config.yaml
arch: "conformer"
model: "CTC audio transcriber"
dataset: "short read English sentences (LibriTTS-R)"
train_examples: 26041
gain_aug_db: 6
n_mels: 40
hop_length: 160
input: "mfcc"
spec_augment: false
win_length: 512
tokenizer: "char"
vocab_size: 32
norm: "rmsnorm"
hidden_act: "swiglu"
mlp_ratio: 2.67
head_dim: 64
fused_qkv: false
qk_norm: true
inner_norm: false
drop_path: 0.05
subsampling: 2
layers: 16
width: 160
positions: "learned"
kernel_size: 9
init: "trunc_normal_002"
residual_init: "zero_last"
optimizer: "adamw"
learning_rate: 0.0015
beta1: 0.9
beta2: 0.98
eps: 1e-10
max_grad_norm: 1.0
max_steps: 4000
batch_size: 64
epochs: 9.8
lr_schedule: "linear"
final_lr_fraction: 0.05
warmup_steps: 800
weight_decay: 0.3
Rows from block 8 of a small CTC audio transcriber, named by matrix and row number. Rows with one number belong to one neuron. Each number is 500 + 25 x the weight over its row's rms, rounded and kept within 0 to 999. All counts start at 0. Numbers have three digits each.
After each neuron's rows are labels from the 100 clips, of 14976, where the neuron reaches its largest size: "strongest on" is what is common among them. Only what is clearly more common there than usual is listed. The data: short read English sentences (LibriTTS-R).
# gate: second MLP gate (model.blocks.8.mlp.gate.weight, 416x160), inputs 80-159
# fc1: second MLP up (model.blocks.8.mlp.fc1.weight, 416x160), inputs 80-159
# fc2: second MLP down (model.blocks.8.mlp.fc2.weight, 160x416, transposed), outputs 80-159

gate.284:557504533527498518480528536511519489488523517505504508568519480530552522483458514494538463483455485514516487531512524516491466513504540434524483527478504515535440495496480492481502556511494483498486528493507527499501515466516497506513486495
fc1.284:490480479483471466482470497480487463510505524525502523525498514550536484525518516499539481517497521502524535482482522520513502518473508533497516494534489471467459486561445508528509515508526525484469487495503449474491547468512534520530500508
fc2.284:513524475436513524477495451489476487461535507503503524527505468471506525490473493498469472531495482536497465466480505544455502532492493530504487477487491488471468494474509483469490475516532486505451503476495497495496458482506507478476457490
strongest on: the word "the"

gate.393:481495498493516495482515505486497493542498505528496514420481508492518513541541462526543500528527461475494486540511512476474487489529528498532532480482478488474528529479485503530487473464512502474497481471520482493470520512517479484523438516
fc1.393:486533497517501473502479505480487501472493514509493456520473474482491494476470497492453529450536500526495546472454482485505488509496488521477498521491542503512478536500496497495488475534468505544542454513480483503502452526497488495477513509
fc2.393:527498494507495498513497505531514512496507508527484485462412525503486522495509521484516484518516492525492492522515504520490497507508515517543524488496498531490498471457487500494511477479545514484457502536500493485487517499465489499466489524
strongest on: the word "and"; the word "of"

gate.365:493480466492483536460458524533461519513495524488475510504477491463510435492522517520493490516519481493497524495533507481467492543544496467489500530504533502480485447477476548561504499473494508507531489509520499508472520526490532523488460504
fc1.365:526520508446537480527525530458520512496528508505508478528476480521480486498505476481477500475487498507496465474500494544512542490473503485464498463480484511526526458543507472476514510505500519555452520480496509547533460447496496516478541464
fc2.365:489528483498539487532516516495535520509506503496482523523511453505487510502497481502489530482497494469502474498510544510495501496461517522532495496515451496537477553526494498487505522503550530490526502495507509491496520504461506537497533508
strongest on: the word "it"; the word "was"

gate.13:480487477490553498482550526509517507512492519509529472529517507497496545506536508489504550512511517461492502520493494508518519513485511515492462486509498502466472530482553545509525536497545537537542501500440517502513491485566489537541529483
fc1.13:472499487516484525500508498476533526497538502458539537472478507470535504513456491468460484524551522522455499499520534515461473488480464485487501517510529503498443461516457485493518541503536493511491538517503503512466464446478502518502536488
fc2.13:500545501533544509508524518515559500514471515513489509486536546488519453503520521479509482508500487517431524486546504517543444537508489494471487484530499534448474513463521507522510536509460506498531492519482510477507509507502496532573455483
strongest on: the word "and"

gate.353:479506512537504495495495543511506561487490536511496500504517475467460475481505503505531417505506514493494487487514508513494481518544423482447476509526520510499478507540470452506466475486518500497497458476515533550503499505477448466496491476
fc1.353:485495529511510509512537477531507478534466445514479483473525549503527469503520495513500611488492523486493486530477521500533505470504548501540505527515463489508509527489511530500511530525500489486491538508470480459496487478471523514531536539
fc2.353:542505542531501520453515549495480509487450524514501531511488494515461507489519499474504480525494484472488498521538483520519437516491533531490556508506496487523543488485493516498523508473496501458458530454504513532525516557501494458528500479
strongest on: the word "i"

gate.75:542493520461488505507431492501499533489495532502524473493467515562507498503467500480528484510501547484468526547465514488533467493523468527521482486467538500521512504461488481496537519532487497482507518506511521457500503527485495487491529484
fc1.75:520522446477454503494500539521517461484512523497487473488489476505472519487459458487507478475526490477474480536458507497492493453482472499501515466493477475509491496513421499544506523528469483513568479492520494480471482493471479509492531545
fc2.75:495543489520513535479485530511528495527498507515516490501530519516441534511459494495513481440497526492536502494487488465463493503516496517493466497510472533496513514506454478551484518489512479505535510494518494459465471460474475511440482504
strongest on: the word "she"; the word "was"

gate.30:518443511512483489531496542549486509520542497516509487510484507504500502476496463455553505494481540487559546484523520534521531523496495471500463524519485483504464469507461499522489493491501509508526470470509503533513502478521483518506530503
fc1.30:520486525503487510490513491507531515479478481451498500516511540509485509514508518508490498501512519499482511547480501519468491463468477450503535488488520460490506482503467486463493519553469541509503533538471517518520517494496531482493464472
fc2.30:479535469520501474495499464481493515525497485488524530495521521505502462469500534463489464483493451511486523475473521494460463461465486539485526512510461473468487503501498546530494479497478525463494480500478493498499518523487526530507454476
strongest on: the word "i"

gate.54:469497496442460443529504464463463441504509552498508526528481454488551496490523488547482539493506470509483509502487480484498547512508514550507518489460540488495532516510466491515510469520511506555490480526500500452469526526490528461494470522
fc1.54:500480556528495493527504489555502547497516500477522525459497505427511509488524509546529481525547531494531501485501498502507500502505495482535465487491519492515463481507476483485515463516475524492484513494489497498506446444510479523489495498
fc2.54:480512499521499513480513521504481492494513507482463480509517437461526540494505459498505500484519501478523496497492488482476490481518517492494497503494530525564489514491513479514469496506472472533496491509528536485486506515500454495453487508
strongest on: the word "to"

gate.286:544518472501513475546509499510519522492529496560506451502499487497527503510533504508482537541494490489535507502533461470514507469503469478477478533440487544520534503514506491499526515518498489499500522507504538544505522506530475435493577518
fc1.286:532474522479489496524464507525488447526474533529518534519521501507489535517463518498484495496497498480486473513499507471491514534506491515493515454538536491506493525510463450542462461503493485462495476490479501502472537498514503510472467511
fc2.286:502538463529465518500483507496474502548493450539509523530505497521497481527523509519510515482527492495505513446492484481510514477476502516535517488491501528537546531492499496568554552477489480464485514514459461462520548519484514518487493507
strongest on: the word "you"

gate.270:489496506507512507520497486483459540480512508457505449522482493450537520481477506491512531529544540500519553515480463500519481561497456531506473473471529495465491514482510504506507421501472503520497525542475494479516557514501475488494524471
fc1.270:517515472479450513534524488516468531456484519513516484453468489474497530505535484527478550528525530507534513552506493515503499481476491527502439501496463495525515525467507539465481480509495484516485504512524461487501461488449511496548511483
fc2.270:539532506463465492551541514465471470449497535476498494484501504477509533459492428508470504476498498508519504494482522496498482484539507493493501503455505442510495472525488508481457491560455471527534517457503484495506483475475472522490509532
strongest on: the word "too"

gate.232:530480530478512482528499496495521469516511523522464478499475555535529517544513428474544506478515507497519481565473472483512458461539456499518479488494491493503514491508480485498499510503494497510504508513539544489520504494493531524489516469
fc1.232:483513504548499519512511531513493495517469462517514521541532479476515511506498531483453514504486457519471485497496512516464546521474537492485527493521516482460503509492523529512455443469499501522534485491482479512487494509543484487513514535
fc2.232:476461496548485530468521497502511515530463486474488513506529476515509495494478554482438489493468479504464492457547513509491481521459546474483548485517516472503487556457519522500505494506509516496485461488478493492523513539531503514498500516
strongest on: the word "who"

gate.135:509484429481524481499455518497451500494519494531469464496459515508520480481490463524482461520481523439488477528492509471515504467500503511491467494483479480511480510547480500508518452484503484509498481492495518480455518518497464507542522513
fc1.135:554465501505512510477495520514504500537467487487495518496526490414526484467490520534494515494506491503471510453492513491478503542492492477490498476485524515463504439498540500528500532537495468470542510474509526524505493514520510522520502469
fc2.135:504519503465526482499446505505471537523506519534495494531489520468554489436536489495478515551505476484483467445494572520474515530536493507492523489494495504473475467520529541534463473506474464479490487490514537548491526518486473479540489475
strongest on: the word "it"

gate.376:500481485490464533447490514527446505530485479503530484495486509462506475496515498510480514541494547490474491546459513512496482512524467467500465542514519531485491498448479496507496531462510502508532451480559507492499494466467531510523539472
fc1.376:471528501506491467510461477494546481511552492479503516524535499541468509529544442504511464441491468511519519483540467536488505544502509498512494493484483528499484521531510491521508529535497492513518479476486539480494503524522514484504475490
fc2.376:469502521562493527508463476473547482479496498483505477477521468508477502463471472484470478481504475487451527510535463515554499471474539510469488563478515509494480509507538493505500522497500497509530508544471477493504515452522500474512523520
strongest on: the word "it"; the word "and"

gate.323:472459515514517487440500489498511490472541496492456449531482522512555444532543517498498547501492529513471527532494457491507429487549438502483511516478510496500522477536509472479523507473490528524514522493540519467522496526491521484518501478
fc1.323:514493500541517503514524483508502503464544498541493469530470523541535494517532491440508555497518481493494507522441472508480491438492520455518511505460494475519489499538511502493525510512457508512502522492488521522502460529498500515447526452
fc2.323:480488575480514502459474507503512482478545495477492518464487485460518499544553461517499515509516473489509478549486479474487528526477489460493514529490527449508475527516474513521512520502465488521583481523518526481471496488500503473469513489
strongest on: the word "will"

gate.364:469485511481494541530460477523457534499570492513513541510481512545538451484554483524533520547479493499520509509471507495510487467484505470511535514543481471488497478511512496519497493468481512468540472502498478516483532526488480541505499501
fc1.364:474478508530490527495477482539506481516507513505527515481579498515457521506479466479536462512541501496538499524505523496485504512529513459497490517491529498475456491505495562527460501506482466521540510476505502486501496540477518532491449509
fc2.364:497490503519520506473472517531533536500482495465507501488526479477518506499466527529493451514459518507491493469517496451544468547498474501525525523507535482506501454470512487526479442480498498489500519507495512500492492475470514461503443463
strongest on: the word "was"

gate.203:515504505491491460487528483503538478496503566512491519482513487421576501453484507516526482462521463497486477512508524479509485548522516478526502514478562514508500504471520522502465488507523506527549465501530491468495489536533508518510458512
fc1.203:502492506507514478503522508498529499490503524508489455508463516508507485457491503498486556557516512468456505488527504441468447492511501470492536507530497500512482520491483495513486494506484519486511486504502505514465513453491456465487514495
fc2.203:487509498467490522523501495500489465515532469516462496540529518471519495482533450469469513488478514513513493481556522487502498512531491453459468495515482520473478517534552477483467528475488434481534504508539518459477518490503490515502535507
strongest on: the word "the"; the word "to"

gate.208:505516522455508485467488470499462522468538532510504481496454514529505476483543473461530485542555469468522519484481491510516495501481526507451465503478493540470470445491465470455499557482513469521473514512465492509507465500522436490482492488
fc1.208:525533448511528479489526478470507464497438529542517517484546522488521499458473540537492484480521517502482467502530484493532513482529520504527499477494500526504523450495497473495503473537498495517506470514474510532468445500517492532498477484
fc2.208:448500490499482517456491472485476547516508536512506497481523534540462495510536458488513534477478483494470472509508510514491477516497511473492468529530505490533531535510481524528515519465499527494463450494506465516494451464493509522516483508
strongest on: the word "it"

gate.250:506520469478447499529531529480496520473527540491544502477508511498572487514513502478515510538553480491496505537495466521477504427471504504483425488462465510533482511496518525504508481512480531518506466487512476525423494501461492522509534505
fc1.250:498485525525491471538522485473514476523510494481499469507506482469487562556526504538520549520499479510519513490485466504512444511480461523511524516453530495468525558514507539493520512527480499495513561484487481514532500485502482474490541463
fc2.250:510471512467528480554511522480531491443472542462526480423476508475511542490491515489512493517528490519521456471506519491498499542530495491519493512479533507462465512494510514476482485507493532529529525493518511570514476500522516492470535483
strongest on: the word "too"

gate.367:505511544518520493474521516517530518493447506467458530483439482490498527466495509494487457504470482507535465504460458555490470497516508497508533486535515543518474477456528502486465499504480533498473485465535527504522504496494469498547491486
fc1.367:523497480482514503550520483510496509511477532532515477459492475486470486446456520459489522507535487541519492438505519509530515528493495521459478533503483509507492461498497521502526508484513478533485510491500484555498474492503471537490486472
fc2.367:501502513535493502508485490458513515504562464526483502468487488488486489486506483466499511477479497468504537491490483461536505497496555534475494546475486524518506548517510493532488513475526527471493555525486486429522509521511524485473478525
strongest on: the word "and"

gate.202:537464422515516495501477462531462537483493555569490469497526503533515485535502457496514466504516467487516488530504480543497502474485527473491475509488468490492471492499498473526500509521517501527447453433493538512461513477492502516492483478
fc1.202:448484489534488487503497481500456509501481523514490496461493484482460506521528508472501555504517489486524504521510476499516497478518486485505455545482493504523526549490459507496497521481520520484502462492526508523469517515448484476477501484
fc2.202:480464497524471518464517516505498493531460534487516497497500470487489520520493500530516516503535516491498476506533440467498505497521518498508465496510493530513524531514423478482538555465507513507534494489497492538497507476510496510542524522
strongest on: the word "but"

gate.362:507532449478498478459508472496466567490512538470510508509489506491531531492472480510547508478523495511476521518497522535487465493469530554500475478490486482504509459497494498505508505502518521498504477486500492470457500502455464515504502514
fc1.362:500511507499482477489503510482520466515474469514420513489509410460487498491521499519439491480462467502500485496524473511476560488503507477476511526487502473509496528520523543513507472492469491524485512481493485522547523496512528509483507493
fc2.362:511539516512481469515513514490517486508461509488499516503487473476495503492495549495476498505484483479498489444472497508517497524501482520533567520508516477452477504444541526473437482516508479467485507472489497505517520528518514496490546471
strongest on: the word "she"; the word "should"

gate.85:511490523515496494496520529498489447523459525484548520481544500497517509458464538490477527501534506495450523487496511473529479480552557519524496506495568537496489516498500510538560512511512485487478514510503493501523526507529489515517509531
fc1.85:485479558452500477496477544510520471502497553530464512460549487482502483489535456500508485523559483463491490465490485482497457481528502481494479526514533494538535508479478524511507534492493506501513468491512502551472504503464458499457483486
fc2.85:507487526492490534487465531504470456528456536534487508573496530491498519509534463478488528494513504495525532496518520518510499529541537518517507515511539493478491525482452492529535452496459471471498531500498527498516500480495521494477537492
strongest on: the word "twenty"

gate.38:491492482528507482483505481531490497489503502535507459560507505533533459519536499495496505503460532502486494523441511516482503503505486467502496535492464499492478482538489504524523534472501471526525493519565534459498528508487495505501563535
fc1.38:526490513501520522471519463479499516465523500488532517523516444478520457505481524532527506535467493523480497508444481486463446498501489481501492525528489480488510554523456498497482500477484465466481520547533474479521515482490489474528509511
fc2.38:512529461512520481487527562529494506501510513515510503454486495495482490490532554521531450510522526479508472506499444500474485490542473501502520490494488533504543498516483510522473504471511509495465490447514506498525544565503478531519531495
strongest on: the word "but"

gate.354:480459495478486497517479467542454487458572502466493454551423519535537472513522491489495524541481517469500509537474460463508506459520438491489490494452501470478485484517448485551500494455487502511527488514497525455517535508504493511501535474
fc1.354:500509484490524498500518533520505549522457502512510494489557489445474556463487516529483490471506516479536469436523557539507550572444504471522514455541488488512496479490522514496466494526496498505451479518492502542475460489475508504513468519
fc2.354:537493432495460481504474509504517539536467504502490441496480512506505550434441494524483515494502542528487472477480541487514511459498476510545496488513493499524498533475515524521519483552548543493493505503535486515498490482486513491511486533
strongest on: the word "will"

gate.368:487491524512520515477506481504467495505485506473493504521470471544491532506468496499510433520468517484520471492504548527530489534524468465511523469519507501470492487495457464477518480492505431487472518515565519488526555543513484508508501482
fc1.368:513524496479481521472496543515516540460510515512489479543479462512511472477519519482521468505500528519500486501506498515509501500523499494454501484505520523474465439459513480506513517530514503540478491489497508531520501485516493483514516485
fc2.368:477510454512509522496475426487509477508529482520527485450509539533495506504521516552506507459546486498495512501507499469483508510546527532519475508459547546472498529490475507493506489545523481532510539533500492446512499494502525554489511518
strongest on: the word "and"

gate.72:529478522438506481504488482493476495536503475526515512467492505499514481512509493504480475524482525489523521503508548485551495463484524494524500516503471479524528500515503516442562487523461526497455488522517508485436459509461498527492491486
fc1.72:488472525505528537509496527488461483557499566511538489522554457518485504455507518508495477495516494490458481502497478554461508502480521492479500480492489480517479529529499523527500480479497491468469499485469491497491471489514486461506489528
fc2.72:526548440496482558497462484519478539508487522496517493477519485513515488495485508515431501509504523474473493495559473494513534473491506506500499441507519470526501474444531542493498496522496529507482477518471494493498452522523520500524469487
strongest on: the word "who"; the word "him"

gate.392:525502496464505458480480493478540463524501526513481544480506465455544446452477526502500490526491525477477473476515498447506478451515501506496492512467556535505538511484508463473508498468495544469528467464502523505499516485538515458523494462
fc1.392:490505514513509561526512495510473500447515471447524445520466533522462563525494482481500506455532498509508532545480478534489511501488506524480516449518488502488479485495484486520452482496499451529452520543498520509504479527471498523472541499
fc2.392:464465519495479510460485487523516494460483538493518523485474474526451474546566527512481520547444492498491491505485441533524478517440476538486478483511487474502497505480483512472525524508513510471470502490466496508493482466510506474528482452
strongest on: the word "the"

gate.242:564506487456503501489486484501457490498509536524512497530488511525498497512525491494487480500562483499494487509497534511501514526467524468469473457528507533512505467502517495521505476499475503508537505524501492538488444516521490513504493475
fc1.242:521446506530485505545554517516529424522498475483456523554555527488463510520509487527520545497473507508519488501503526483535482490489490491477528518496531497463502543500488493512524478496457488469467536539480496509494500481496535519501507520
fc2.242:513538527472467462553492498506534509475491522463466503537510453491502541520473529499495487482506530492506515493526471533508502476490489490507542499489506456492505437491503494480466486488493524520500504483494519505542496451506473454499489510
strongest on: the word "i"

gate.375:578520491509519466473505479494512451499503506526517506494516530509464432513490475491499500491546486474518516523509488469539501441512495505464499488519501530483491476537524476521519498515481513476569461477497482503506552514498495523483551469
fc1.375:464532485496511490462511513464524506505495530475496473501481500505489521498466530456507496503498509457492534507455499517551502497503467549454479484494514480524487489504435496504470521476498466512492508498494485493560461501523482531522487538
fc2.375:489495491472511508479533480493479511485507540516495514498505506511477510521497501505457525532508485500570453487480477513486488525471507533506501490504473522467514543509472525480509546511524493490495492470480457486427475502479509521489474540
strongest on: the word "the"; the word "in"

gate.35:529512494486484445511500515489481476485516505505492505506505487492520461509486531491512496512507500545506488465498474514474513517536498535478462534511501529481505520514470505498483489505521511521487452465542502515500525515476454474496545544
fc1.35:449506492501458487513509480526495498495475478562493463489542537469509443492516491509508541517484517530487495485479494518519542414508499484482512533499484497532479504521524528562486460506488502509520468502454495499494499420489494512499526540
fc2.35:532512527486429508454510563504465487528478510485475536542501507467490541498493449472514521488481510478499486526505500505502497490533509473488497527519506481475506468507478498507480541479443500472523497474489513531481508443484486438536514542
strongest on: the word "now"

gate.122:568478462475515483485466452482519468502517510533439531508467463473512470501533440497527542484489464469519480534504472451497486485464497501506467528483488509486524506482514506535528511516479466490542478491479538497487508498503496490476528474
fc1.122:462527508512479508534557497472474514487524454508473524496511474539508560515529493474509507482473468516474483506485507543510492512451507522490474506497486472511492481509506518475463493488502460539448500533472472530531433483513443521479468540
fc2.122:461496512520502505506541486522473555489470468496512484482486498511395513533520504471454510482469481509547494468491503534494472528456519539484547495532473470491512500500487537500486524498513513512472478508448461511484490489476492530474468515
strongest on: the word "the"; the word "in"

gate.120:485512490481503494527507535533533490439510540515497470538482537552512497457486488518508475464510486480501463507456531499486517425491491513488485514476467497512502492543464445489484496515476471509507538521505486477495474474494459507518532497
fc1.120:509502524514489492509493492458507490560519433501503532493531503451486461507508455506527527475504490467511527503544494476546516549512516481515522497509531477509495515487478530508517538482489510502531461513530534508481518522499519497482459502
fc2.120:487517427516495505511514505486472488537475519522512518530538467521510490482529512475502491522521509507509482458552515471513485509485471488512512478559485467474456474500516511491504494492495534453537493488466497519500527534520535524521483509
strongest on: voice: male

gate.253:467492466523510529455531532501529486499528503477524504531512516454522481489495529501483451499504495524508515470471533480534562486556454496488440499475558551558509515452515463502495466500518492476485464509486495518526543449515510461500498478
fc1.253:497532530448545516490488527493543496492522480457512485454494507543476508495451475482509532517451472455488470500484516439463536519479481498473511499487488502501492494538475482466548467470484471490516511533502502470520506482535473477481508484
fc2.253:511515467482496506499544548499479528498475462508416522491496481483498502469473467495538492478511477482534467488483506497527496531487487514510522486472505516503497474503522549480485545453517530535498498519544538503532481516538478519477482531
strongest on: the word "but"

gate.415:498521499475495548478459542538504464469526570468501492495474510500519546467475546509492452493511530496525500519498539506499519489528519497479513481535463512508465495515476500502479508528529513469500486520512496506473494495505454491500501508
fc1.415:492471456564491479471522486472520505537520460529475495512532482480498483533535477483507508469499484553531522473524489512481533488484521451513498566492491512523505531540523541553522528518471507532534525486525472504537511505517523532491510524
fc2.415:514500472480446515490512482525499475450490550484522508489481496493494487472497540494500479514509530513542490501501479492509485509525476510490501480536518506508495500481474462500468498459516493436498494459489484460504517556469517492496533493
strongest on: the word "was"; the word "he"; the word "she"

gate.397:512501457528519512465485466487490477504532497512498483477461514518497517466482464543512486484512556505497494526494518490453489514552489528512496524484475502476513465543521529525469472516485511511525461533502495488480477511500486459493478475
fc1.397:506512524487514506500505470490551502546485497487520469459546519473513516484497529519479536511486507524495511517523531510558493508434517504476539504510517476512477457499511543523516543498513469487500495479507475474483485476474523495459516476
fc2.397:555500498518460508486485454492478495479467501452543529489534488534478506523488491502483465508530530510479500489500496526526509458467580513506534468470505510479511490552496578521475471513481485518500506482520479505493534471488520516476505519
strongest on: the word "she"

gate.109:471498475478487439514502431491479507537510498497481477531448525555455487493491453480516484527507526476487483503506486454524500477460491503463508494514510497460472518513467523476482537491512485557521497495529524513484504544500496545510477469
fc1.109:520512500476553496497504468487527507509481512481535458482521524553456476490481496482448508524503508504457449502519498460502484492552483552478482512496492530454506558517578469512462521483487492509508560498479518472506492466494526519476554490
fc2.109:480504466473505525498507522500436547468492500496510460507513482494480494503508539470518461488492495462534540494517494499461484481494475486462528469526504483513455505472536522479482478506457532499482507523488444512494487543489518535515531506
strongest on: the word "i"

gate.196:487498489509509491516483481502523504509474544559455471501501482536471470472538499561496496529465459497463474466463497452562506481521490533492503519486488483514491504520487509526497540493506481509504469474501510523507505502491476499479462461
fc1.196:490507483490510502554471515503508547535490480517509482470485512509473512498556519525494504496541463495463499456490507481509542470494545524509519493469511512492507514522517549540492477478487523508517510495469481545455506519500538456511490490
fc2.196:515518517488505522506484487480506474482455532467518479509497476504500545536469554493418531476526504506473491517500482492472502505504485513503529470479482492502533543518491519462497523524483464527483534471449500495517485486503523488518486467
strongest on: the word "it"

gate.1:487506523519471470506519508525477495507500513527535482531478537521503519562491453531525524519512506454514485519471469473496511492466476499477484490465482501481487495463414486529512521483504487536554497504534517437516505474543530532532522488
fc1.1:472536470499540502492501490482507539499461518490497526504498498486524481488505517457449532534525497499492496473534515508523483537524501532497519495509498508477538540523525486537446473477480496469519498502469502516429530536470489518481516492
fc2.1:487515441443532508504483498480483541505502529515543480460504541504480474446518525510483489544483531477462499497549524474493499540564504517474481493534505497521524546488492493526494469505513497469499488485502489477477500545477497499483505518
strongest on: the word "to"; the word "do"; the word "be"

gate.15:501527468511542472477477480441502516499528531457526523501525512506547491463548525534451478488501494474525484513459491512464486525459480539511492481507510548486477466484463519509508451500511482521506530543504525507564475491525504535488467493
fc1.15:473545483514487520458476513472527502492488520498480505551516529488464467445538550541488515466506469503492487510458540493470521523511472464488496465518531526525531485477508531474537477490485472481560463501540517513486482520527494490487471500
fc2.15:563492493511518506533480480529471507503499523476515531551454540488489491523472529510474508460492506501507550515481526545505517500461498506529462522536510518487483485510474473522514466480528520480530505489503526510491510490506483509452496536
strongest on: voice: male

gate.125:494465558497503467512517512523489519547524513489534495506514521475498516583536480525527517542481511451543486489445479484517521519475492469518502471490487512499467513487468476506515524483502482516531499497494521465521523515505511499520486483
fc1.125:489545428507492534508479483495527529508465495489504541501510484498513490505497511491467495493478497508466490512520523476506507508485496554513470467525482498496543514518521492516442514527477496493549465500449525491444503498489500512514489496
fc2.125:478533473475524506481472509545498549484511570500540494465511552526523532511515481532519472561518496472481501499557502479483466532539477512488482502536532499540531535514497482519500502514497511487475454509479467525465481540476517464531510504
strongest on: the word "to"

gate.44:465487493495507494495505507519488539509506469477487498509482464475506532516474491521468507517431543467515500495483505505531549474500448498473453514515492501521492511478491462507479510467464477511481518487511535480517503468510488509518507542
fc1.44:483506558500470489479501535512500492532490522493498492482508526559536480493491426492496481481507454475505488522505514526496486459522476484475579497475528524503499490483528523510529511494508451528520482495516479509512469472474529542491528480
fc2.44:501517530499490478486506471521498466537479523474455488513508524514503483464534497511453480498510495533534523543481493550515500520525492476491488492530476473455501525477538503544466477503474457462533515481513479454486483500488495508541507494
strongest on: the word "it"

gate.177:535498510510501523445526548517493547508456482516514498477491524488544533522483524482538507528508516497482515538449526519486482505520500487525489507511515523524525518467476496518487530499498519503473490477534496507517533468477487502502519475
fc1.177:501497583524482507528485512491500462481564526466479508475492541502490485490468451486522485454503507498511508506497506514520493499511494514531520502505494475491466539524503477504526495523498519488540534511503484497512463492551494500497495507
fc2.177:475529506528497494536489454451514504503483520478488488483471516521493508463478472516508512492517465500477520520518494476523484480459513533486469526481481520503522558505538486533541515525484502500511515531470475519473538471499493483504463515
strongest on: voice: female

gate.53:480492504494540498528514509496504508467466508494504488510450561517526497495491498519524513498547479483452493525445532515533465515509499466508513451485531518465483451493473505513494527479519490524497475516484482512507506528510513526509489489
fc1.53:491510511514491462522506463491517542534482494517529497491498496515517460491492533498411497507482514541475526517551498478519501525515539533489501510476468524553511540449513498486496478523547511518481504501476503450468487537482501510504511488
fc2.53:517484487508470533499508445455484526474486529501515490448457494495497488454549530523549518445476462516502520523477505507521525510515512522486492501509521490506506492515502544501538483523463479498460469515466471497511471546462496519519494499
strongest on: the word "and"

gate.317:530514445531491521465519515485489533519488484500500527536486520498531520472515512484542446462441517482454508529513506495500452479485509511544504488496544515515507438457524465479488525528506479525448487472504480507501510497516471527498493498
fc1.317:479499476535496501459490494482474531486505499505494496518508547523511502501498473489487482503477510485431479518495501527504470492496474527541540504493508462475481490498531527479550513544486483491512509500485504504486462491514488548477526522
fc2.317:518511502468538490505490462444480484497517461474464526489553462536516491450507487507475481497486471493488505496497513496500523505528530500515498545531502488515529553572527497459499474484492512458489473521518510502534530523501485468503536535
strongest on: voice: male

gate.258:462498520476518477454495458517457558519473470520491505511522538510515500516495499494494542517449547484490516513467511489553481489509464528514507525505482461531521499521510488476492508516508503458474505531462504439509506508476485483522485502
fc1.258:499551510491539478495513482466524489462537484538507484521464484534501479476491499488462528521496486491453506519461501481533471462486540531499536514495488504536474484530473503514492520482491505538512524538472526469506494498476502506468536476
fc2.258:515497514508474501482478536541543521491520522469511474469462540496523466501468482498524492484510502510525483505474499506469549507505474484494547475508538512448496517449490516529502528540489508530505491543536479499496478486548519524479507529
strongest on: the word "and"

gate.265:522478486491472490532501493503489484495522539504498502468480454480516523513555536515529522526530470537490476508455483528445535469479486507556497480497483467467523537511525539519457490525497541508521451470530483524484524500481468452541538496
fc1.265:518496484502546530517508520527473502507450463491516489506498523526498498480517490464475478493481504500491506504497535523488497485547486496511499471534494545473524454474495484482506511489503481473442499511527506505518493513510494536496484525
fc2.265:523507487458503511492469477519475490553531547541509506568517527523527479514535526486541495535513490511487522443525540505477505533475505510497493467511487479476518466491479490544522515469546471457446520535492498503505501515498527527486469491
strongest on: the word "you"